Weights of a small image captioner.
Model: encoder arch convnext, encoder activation gelu, encoder patch size [2, 2], encoder depths [2, 3, 3], encoder widths [64, 128, 256].
Data: 22605 training examples, 42.8 epochs.
Rows from block 4 of the image encoder of a small image captioner, named by matrix and row number. Rows with one number belong to one neuron. Each number is 500 + 50 x the weight over its row's rms, rounded and kept within 0 to 999. All counts start at 0. Numbers have three digits each.
After each neuron's rows are labels from the 100 images, of 14976, where the neuron reaches its highest value: "patch colour" is the nearest of a few named colours to the mean colour under the peak. Only what is clearly more common there than usual is listed. The data: photos of plants and fungi (iNaturalist).
# fc1: MLP up (encoder.blocks.4.mlp.fc1.weight, 512x128), inputs 0-127
# fc2: MLP down (encoder.blocks.4.mlp.fc2.weight, 128x512, transposed), outputs 0-127

fc1.361:437532578490569529525513521504466477574454513575534499543542534470509425466590426518484488351476506470466591455483464560477449552541582541419465575547480485518522533417568543478559513446380464516568517441419510512573585439478556494549552429457436457492496518518587450493493566453430565546595518550470525533458600524458506503554448536480503445510471509422455480575492533575559486516463
fc2.361:481554507456474475440498406466550473486471538496534514428573528510505529546524480569559531452488517415475494478492502605574526492463541508492470465461572459425537580461500560445458461484558594476441521547450571475547528540538454440563583539564528504420447626522558502543532502499520459524553501508545568460466483390509445523429668417530468494411448507456551496472475541469401427571508
patch colour: cyan; white

fc1.102:413521517426503450538514549520456420511387475545490555504532483513499477468535455507502512431494508516467542467471515584454460518529568486428535540499547594556526448477523490486549494458405570471556592464420445510557530524521547478573518418477468502517463521447540493507497519480360602401558472479521463550487546501472525507500365518561541578520444450418607556424470558616544500529573
fc2.102:564565454433497462487508447519554451453454543545488510466497527482509563512527521547536599527486500450453569498505522569552482508464554446601489376491493507402492573424546485421525457490634512407555431578435559528474526469466459489555513557527450516475417473489521492596485517496520416490557463501497566424491497420507432500513658448573488438469465525435476477483477551459442433528579
patch colour: cyan; white

fc1.389:446385481513561413493487571466508439487621598501437471586531556457539473488577511473493513636530535543393492548439504531507476431577539494469488516532517581488481464541418460526486530453443592477474548423498480491476502502528435515488479515550503496495409419490528560399544489560487472548562579479498465484529461495561521430502493447610556459510510484500473528582548646513552487534453
fc2.389:550489469498461403441485517533490437452515472563567464444454515480470535458446593495485503579486504504489525588413478508478494474566540475565487424533486552475474643341587409492541512483501520425558464526511564597482563458499425525454444544550410477531495501525513465589516509430555381400528493472474495535470413534504495548524607404493515484506493573467547505467511491455485505556509
patch colour: pink

fc1.446:459566525456522536643467550484489436531502474484518519527456497488500523481563450557459453431517589423541594581434482581416405475497469605565521496463559488466498511453495547383532590424460423512556531446483448461544527458489506487444503481487520548485584467496576537490527438546465542467467472572531511537468557610499515507469451453370443547451469477487518449533555447560563545452569
fc2.446:555567485471475420435509478488540478445449560515593526453495471484475521538514542479618552494510530440462543525448500518526514438536504448543503420538543510451468603428560412490536466479571538450496466511433564534528565484468420519530435567570394457469417570508588487597489500406493420495554478497568523487497439490515416523463615397549510444480478575430508552441503435472509477572551
patch colour: white

fc1.126:457463558440530470531475525461551469498500473543589449501575602469487547428584451507514441475557511468542580427618459643506503552582485544499462520520464533473534534448503547441543491460447433461502471409450442564556550432548513465495564544372492513426532511532544510492524525521477516480493461400474497586514641555557521402502479482568478458458470510475444466560495503517573527491575
fc2.126:525495490467444449415429475476515477512525576473567493527561554571549508455534521564519516428540455450474492532529436584582494525459565496532548488441544434408426574481477542429444482437524580447480500558474508467531517626513471487548623491558553513395459608427452539533455432538511474463543525496538577496549451431476467422500607476492479528437514514491578428531537542421444435532490
patch colour: white; pink

fc1.315:455500445615495498528445510446404416550480542501477515488483534473571520528452491512466435478469523450477419553506487582537398529537427502540419491618509553472520557508573446359584469461449552507540536469541561522507478505497494475588545489516407511502419527471609528473535441482512545459479601478467426435420500549481441541459457475507551421483505415558580546493494419455549522455530
fc2.315:459579564533527492535550634416574545464523526527536495510477414483495462542556483422527551435482508443600440458519491463457528523419394520394485456428561511561508501569471484581536441446493559481455502427464507376510500578510597548504523494518574465427500489501520464425521513477461611571460519494507459470484547561557472470462458493469582534575506480474384476475494443528575535531520
patch colour: pink

fc1.193:411510548475544570518495549525477442543465489552578463510501523477566540487562424543464529544495540425506509549508492657503421483494495485404496484525570444541504584408622564441493480448531512468617529435477484504495640514461551564538499565486420506453467447491550432448521468527371584506547445465507513522491502497484505505501354456545468428473500471493479541450554496487537485507551
fc2.193:527453531486422490477450570506491607548495485483485520511420533503543387452528554485510562530537461578501525530437413411447488480404529436590555478565526484530482561485441458498569535429559502507581465507560500492444575500475500514450486392592468440406563482402513482507466471475587508424544501591492503524530445557452532563425600509521426487521598458527434560459547500486516566500507
patch colour: white

fc1.29:384542482421512536458463566500518389532470499522536452591546466547473526530549502536518468567535536445513525517485470693442451472557539518507495517515538466544489420490568547391481523486510514413576569441502494446474532489571538479494500539436447520471656508510486503475443504478467589530479395475570527522425549565486559501476478567435446471434538477496448579474492456542544554528533
fc2.29:533503425539482506472471365564466502531464487458513491420601563566580479513530485564558522523548470486415487519530475594564449438550536550508529447546446435449468525490559517435419528395550493512401551563492436571458502542459434513507539492520477470398471543463530555567488473505445505495528416425547597435510487441481454515507550502496506548424457504527593464545511536449428457622552
patch colour: white

fc1.384:451568482527473520429574470526504581514473432527577508401487469501470558449468500421477519486464518585494597462522545522598478521425522592474529560484492536528459498451486523510510486537460604523574519397431420524545537455578607429493465452446512504437607456503449524529534532593431530449507526491502460578534494418542501614568415497482469481553529558567432427517487552553540479529474
fc2.384:558526454446525515510544454589514425415452543504467536447503480500480529544537496548534543544486526497428608457499543520540514422484530487560501433571434479438524512551588489499495489508576466445509451513407531508434471374436473498579452591497401543504428398517565473583493547485507459513571439478446559434473542425519413550557508452576549464477470563437454588465442501443492439503575
patch colour: black

fc1.325:469546530516564535569471461440530486460509570467479540534436485560503473477544439489542496517506591579457521414496486479450475546520361534523524464469520548467416523467446513524599537489536537519574565513538491460525555518508546495461588365382445585512494465538615508551485523488491567416502536533585451529484597531492429422489490487497579596569511433463513435455504528513620489475495
fc2.325:453463424501542547597549520513443599565479427479425487501417466418502440557522439461516468581502544532466548459509548391408492433526463422479454507561494536556561441533487437578550581536521441572441502449472465578476472421497481574452421490419480500565550475536558516570524577500419536560507479520492454480464554579506475545471405519464489476547481468546453560507446471554580518462565
patch colour: brown

fc1.63:506464553478546487540469532532606426497494405570565517513560516512489449466585387513530516474486507464546537460535450594456447509565449561509435559521505491482508552372593493477502540502508473454565518400450524462547645472406547499466521524429449563424566512478542448498511432430457510454486413507523603541447523575539518437529427483463503487457463483509436469471547415517530528431536
fc2.63:512442530574516476453503372606439405436511428556553433420613569474512556467504572514447504508468488534486444559459540588515459510552551590481478466531392500488509604443542534478450519551454466510388581550482481551443525518509515476519487437549484551518528490507491504516523541458482548489488488382457498464475476485528541547545606435485493539433427490524584427567493524424456513579499
patch colour: white

fc1.151:443544575619542505506480517441483477581548544544561553508433493463501423497646418517474508430453550524485499544543446498481528564520536515432551526460399473534514532436463582472515533416421467489571497484482484493521531540545568406528532399483499519509568556477568413487477519478382549598558493543454503523527450512511470527593411522429455561482503553463413467441520539468568526469495
fc2.151:483566499449509460539546518439560568476484535522486524438408446456475440565529499433567561502491526478517540504455534417466529426455438429536475388535552545491515511450494448558574469513577545489507476475419564483495577414493449558466431569515439490481462511536630466565526532449496461544507476551567492461461508540530377566436560442527510411581453536479423610422468453495525509484574
patch colour: cyan

fc1.140:457545548443577598580481575437478440536514515480499443604421498484461572499623420518540514441475542469478552466496480576459435560499493525389443581498503485504493525405496596456492522425404457510591510473453501520511583442562618498510540507444492550499565456522557583505502478461478579465580460542495477515483544524473545508502417490462404546462479504500489495499560514575533568480576
fc2.140:495565483421519455520519470444532524549458525533488504502472503462472471575551475507578524511471542481431584458504537492544520453443563389548466433524567536393561528469492511436535494508586565469471462570407533536522495468555405504534535529460485560458435577475537492628515557507528472546627466576570564446475514470493409536432591462533450441484409521476496531461448536488455401464590
patch colour: cyan

fc1.272:454488574478464581466503529487557459610567445532510494465561548550472507390545360580431487499502525534462511498524539613486510491475584590465415488520471481558537556441517498489497521474474518441498514428428559425509584476528523435448583530499471417498569495462521436415435507439454495534539519515463571490399544511442558412514444551522518420540471576506503522496472559556538570539427
fc2.272:484545514495404410461424483424501531522460564446570506493481534540558495485500505450597550459558462494504456574454416506477488469497482467469565449472529468521424548409435473494502516433523555520457504521510496512538576604498442545406547491581549437433499625423583534534410454506476502482461485507643545540572431559445487553402593490490494524511538474525533518468575497523495509604500
patch colour: pink; white

fc1.260:463548565576604488419450576471531464459494457484454523542516493527447481517647450471521438476488533515505519461523444508471495500524568557420481568539438451514452437427543612480527509392435579513552565492513463438504557519533554503525521421412504571531488460511601456502531487428418588590607428546481495475463514445496510555490445549494493573541535515498449453401546530470528553534528
fc2.260:464567474467572498558561512436562569505448488525483526506436443428424469599555444462548488484436572454507534432512587428485517425496442427488416490514573571496574472513444469556545466532589539476452466468429524463521499461533480539501469531468493539454462539542632480568542600466479544585534480567516500461428570516543400526403478457494526465536441494483433567449418463542523485494590
patch colour: cyan

fc1.226:486499573551541535498443525461451464649539504549518471506459509487490472534606433488502519424491527524477546515488443567470481582470539553419446570481470475572490520330582576461481499402419420462536542466529523502527595467473528528565519419494501519556583490489590451475488457511403570550548517553493477537441475505500545468622407535407491505506504515448452458502541515479559510510497
fc2.226:547593536424483461434505499419608522495451583535517555483434457480465494556524503476572531431486557420509537508498482475551511513439528413556474426474589521428486554462427528471538421517576609472543423562455559437568515542549448467522555538516512486433415611495584476477494497494553466513561491584563556505500478470480456509393583438561441443496508502453447529421501499536462431507526
patch colour: cyan

fc1.72:496442615461514576472543554483444434608442467535509423475553427539531483564497458509418491500484500488613544479560483613408510456560522548453519552466526473498433469458487524489497469534518513456497489526477556622576592524503505482511578575428483506490524555515472446439452474422454537472498416446478601526532501626443557503527466509433431406423501523426450536518475472481461564497474
fc2.72:385485512543522495563536515461536510530543478480499454532499460489526511555582459417493483456503487493564478439539540484433548487460436535368478550431514463559529435582461547573508498528472489567381594426481440488511463505543550536471502458409595518439541502466470533446502528504433647598449532475526471464517574573525481421488401562412550512574481500529502421513487472534567567497525
patch colour: pink

fc1.266:446458514618414462514418584447496545627526513510436495435579540497469561490536503483489488507519470522523442512541577566521514463491536456429485560477484510594556462434425545446487436544460487441501546450414517536521571513530408444459517470510461535491495572496583523480477518456440531540458637411441549483492535496510574540619410535557468421520481523514498480490445470419556563433493
fc2.266:398498529470432415512472519435530534532535529494584454472430476489519485488499493432533536464542450479560514568412450423433596472407424453410540527492553488547444524448472471569555512453441566552422565430507470470538573553506440562414517507564576445430554549465496481506480469473484581506459593535584474523517471585494449469457526493435571463596509551491518483440552450491575578538489
patch colour: pink

fc1.73:430519560638518557503494531430466534590564518606579498495438500500496431467601444521463521380503505499462500496542380509494565564551539501457520503501479482544515518433560587467460490434494490411561578506511485539433592488471505508490517501453496542553561506514564438479508548546324536564445504511475458504539520520512495512568407474470444495448515501468469475513525522413618468452520
fc2.73:466595542442547453509545487423550536464491539586528546428415446430441488583552523458520519442432567450517517493477571413496549495435469444499435463507572560483560528461493510502566444571522579510501459493448566442524550481560469448519466549466479532496462522563556431513581575428526487537512526562527480461429530513571423513430530405550489403546436553449424579406444451496488502499580
patch colour: cyan

fc1.338:464492464594531500487479428553518523490521513479558545443474490571422470434502460404563553505490446583566485461441538511597471506536490565456529491441524517581513544468417480503471493522382576538526560452507543544576505510473515535494495405474457497506406530613503570606446534551519539447545522531510469496495605449478469587609443485595519543468489499557453375486519483408485461548520
fc2.338:560504420409472494457487456524469426504508540490510542537491523507509546523451469544542449528519480459409614449491497499568515433563580416606524513562535505385476538503559481474510513491503546418560453543458527573539459458478368496570482580480429543475421523473493525616482486503529417485635533546516567477513511449448417446527542472541439452455467588475520533455491520433481432439550
patch colour: brown

fc1.351:507499563473541564513520550549376469550387528550560478537499658492553486470569431536484533472513450387587586467543552500473526505505536515435510568436619500468495522425528511474579414559443440468520528455437496587495566482501491586471510549435506474513522479476543500518609509462460491551490467487525557550534514563509522525469445548442479453472445448438560406591521492503452512441530
fc2.351:492512569501553456464514443565551365428522512550571513389593493525481591473526572550447498441472512424489478482519553591580538565488558575463479495478467426463509567539560596482435445516455541475441546540478516451490398556542543416583567546511521543465447461516468494416546507514505539510521496421457542493485520422525500448580475506519507530412514537445540420501477525425423436542437
patch colour: pink

fc1.461:463601504454473512500466503485481518528581540528525563439427513423482529553520507429499443438544507603484555448543409435470548507488541521461554534529378448527484497391538477491544502530527493497554489502443438487618599496596475473470496418430492548388550573476500468487472510467418543451454553543481553499591555483559572496462485562491433573495493595519424582428496529556481507503565
fc2.461:590545505476456427374441539479535465504457588490558580518484520540481499464453549517571505479486523497443507544474437521573466531520545460571529512501538518462454607457480477456522439470506549426599394596525557513540472545512437449518517507599500454470418555486531456510492428481576447400547516582529536558532419434469502475456591422568430479469571539432516536452554504522432443508444
patch colour: black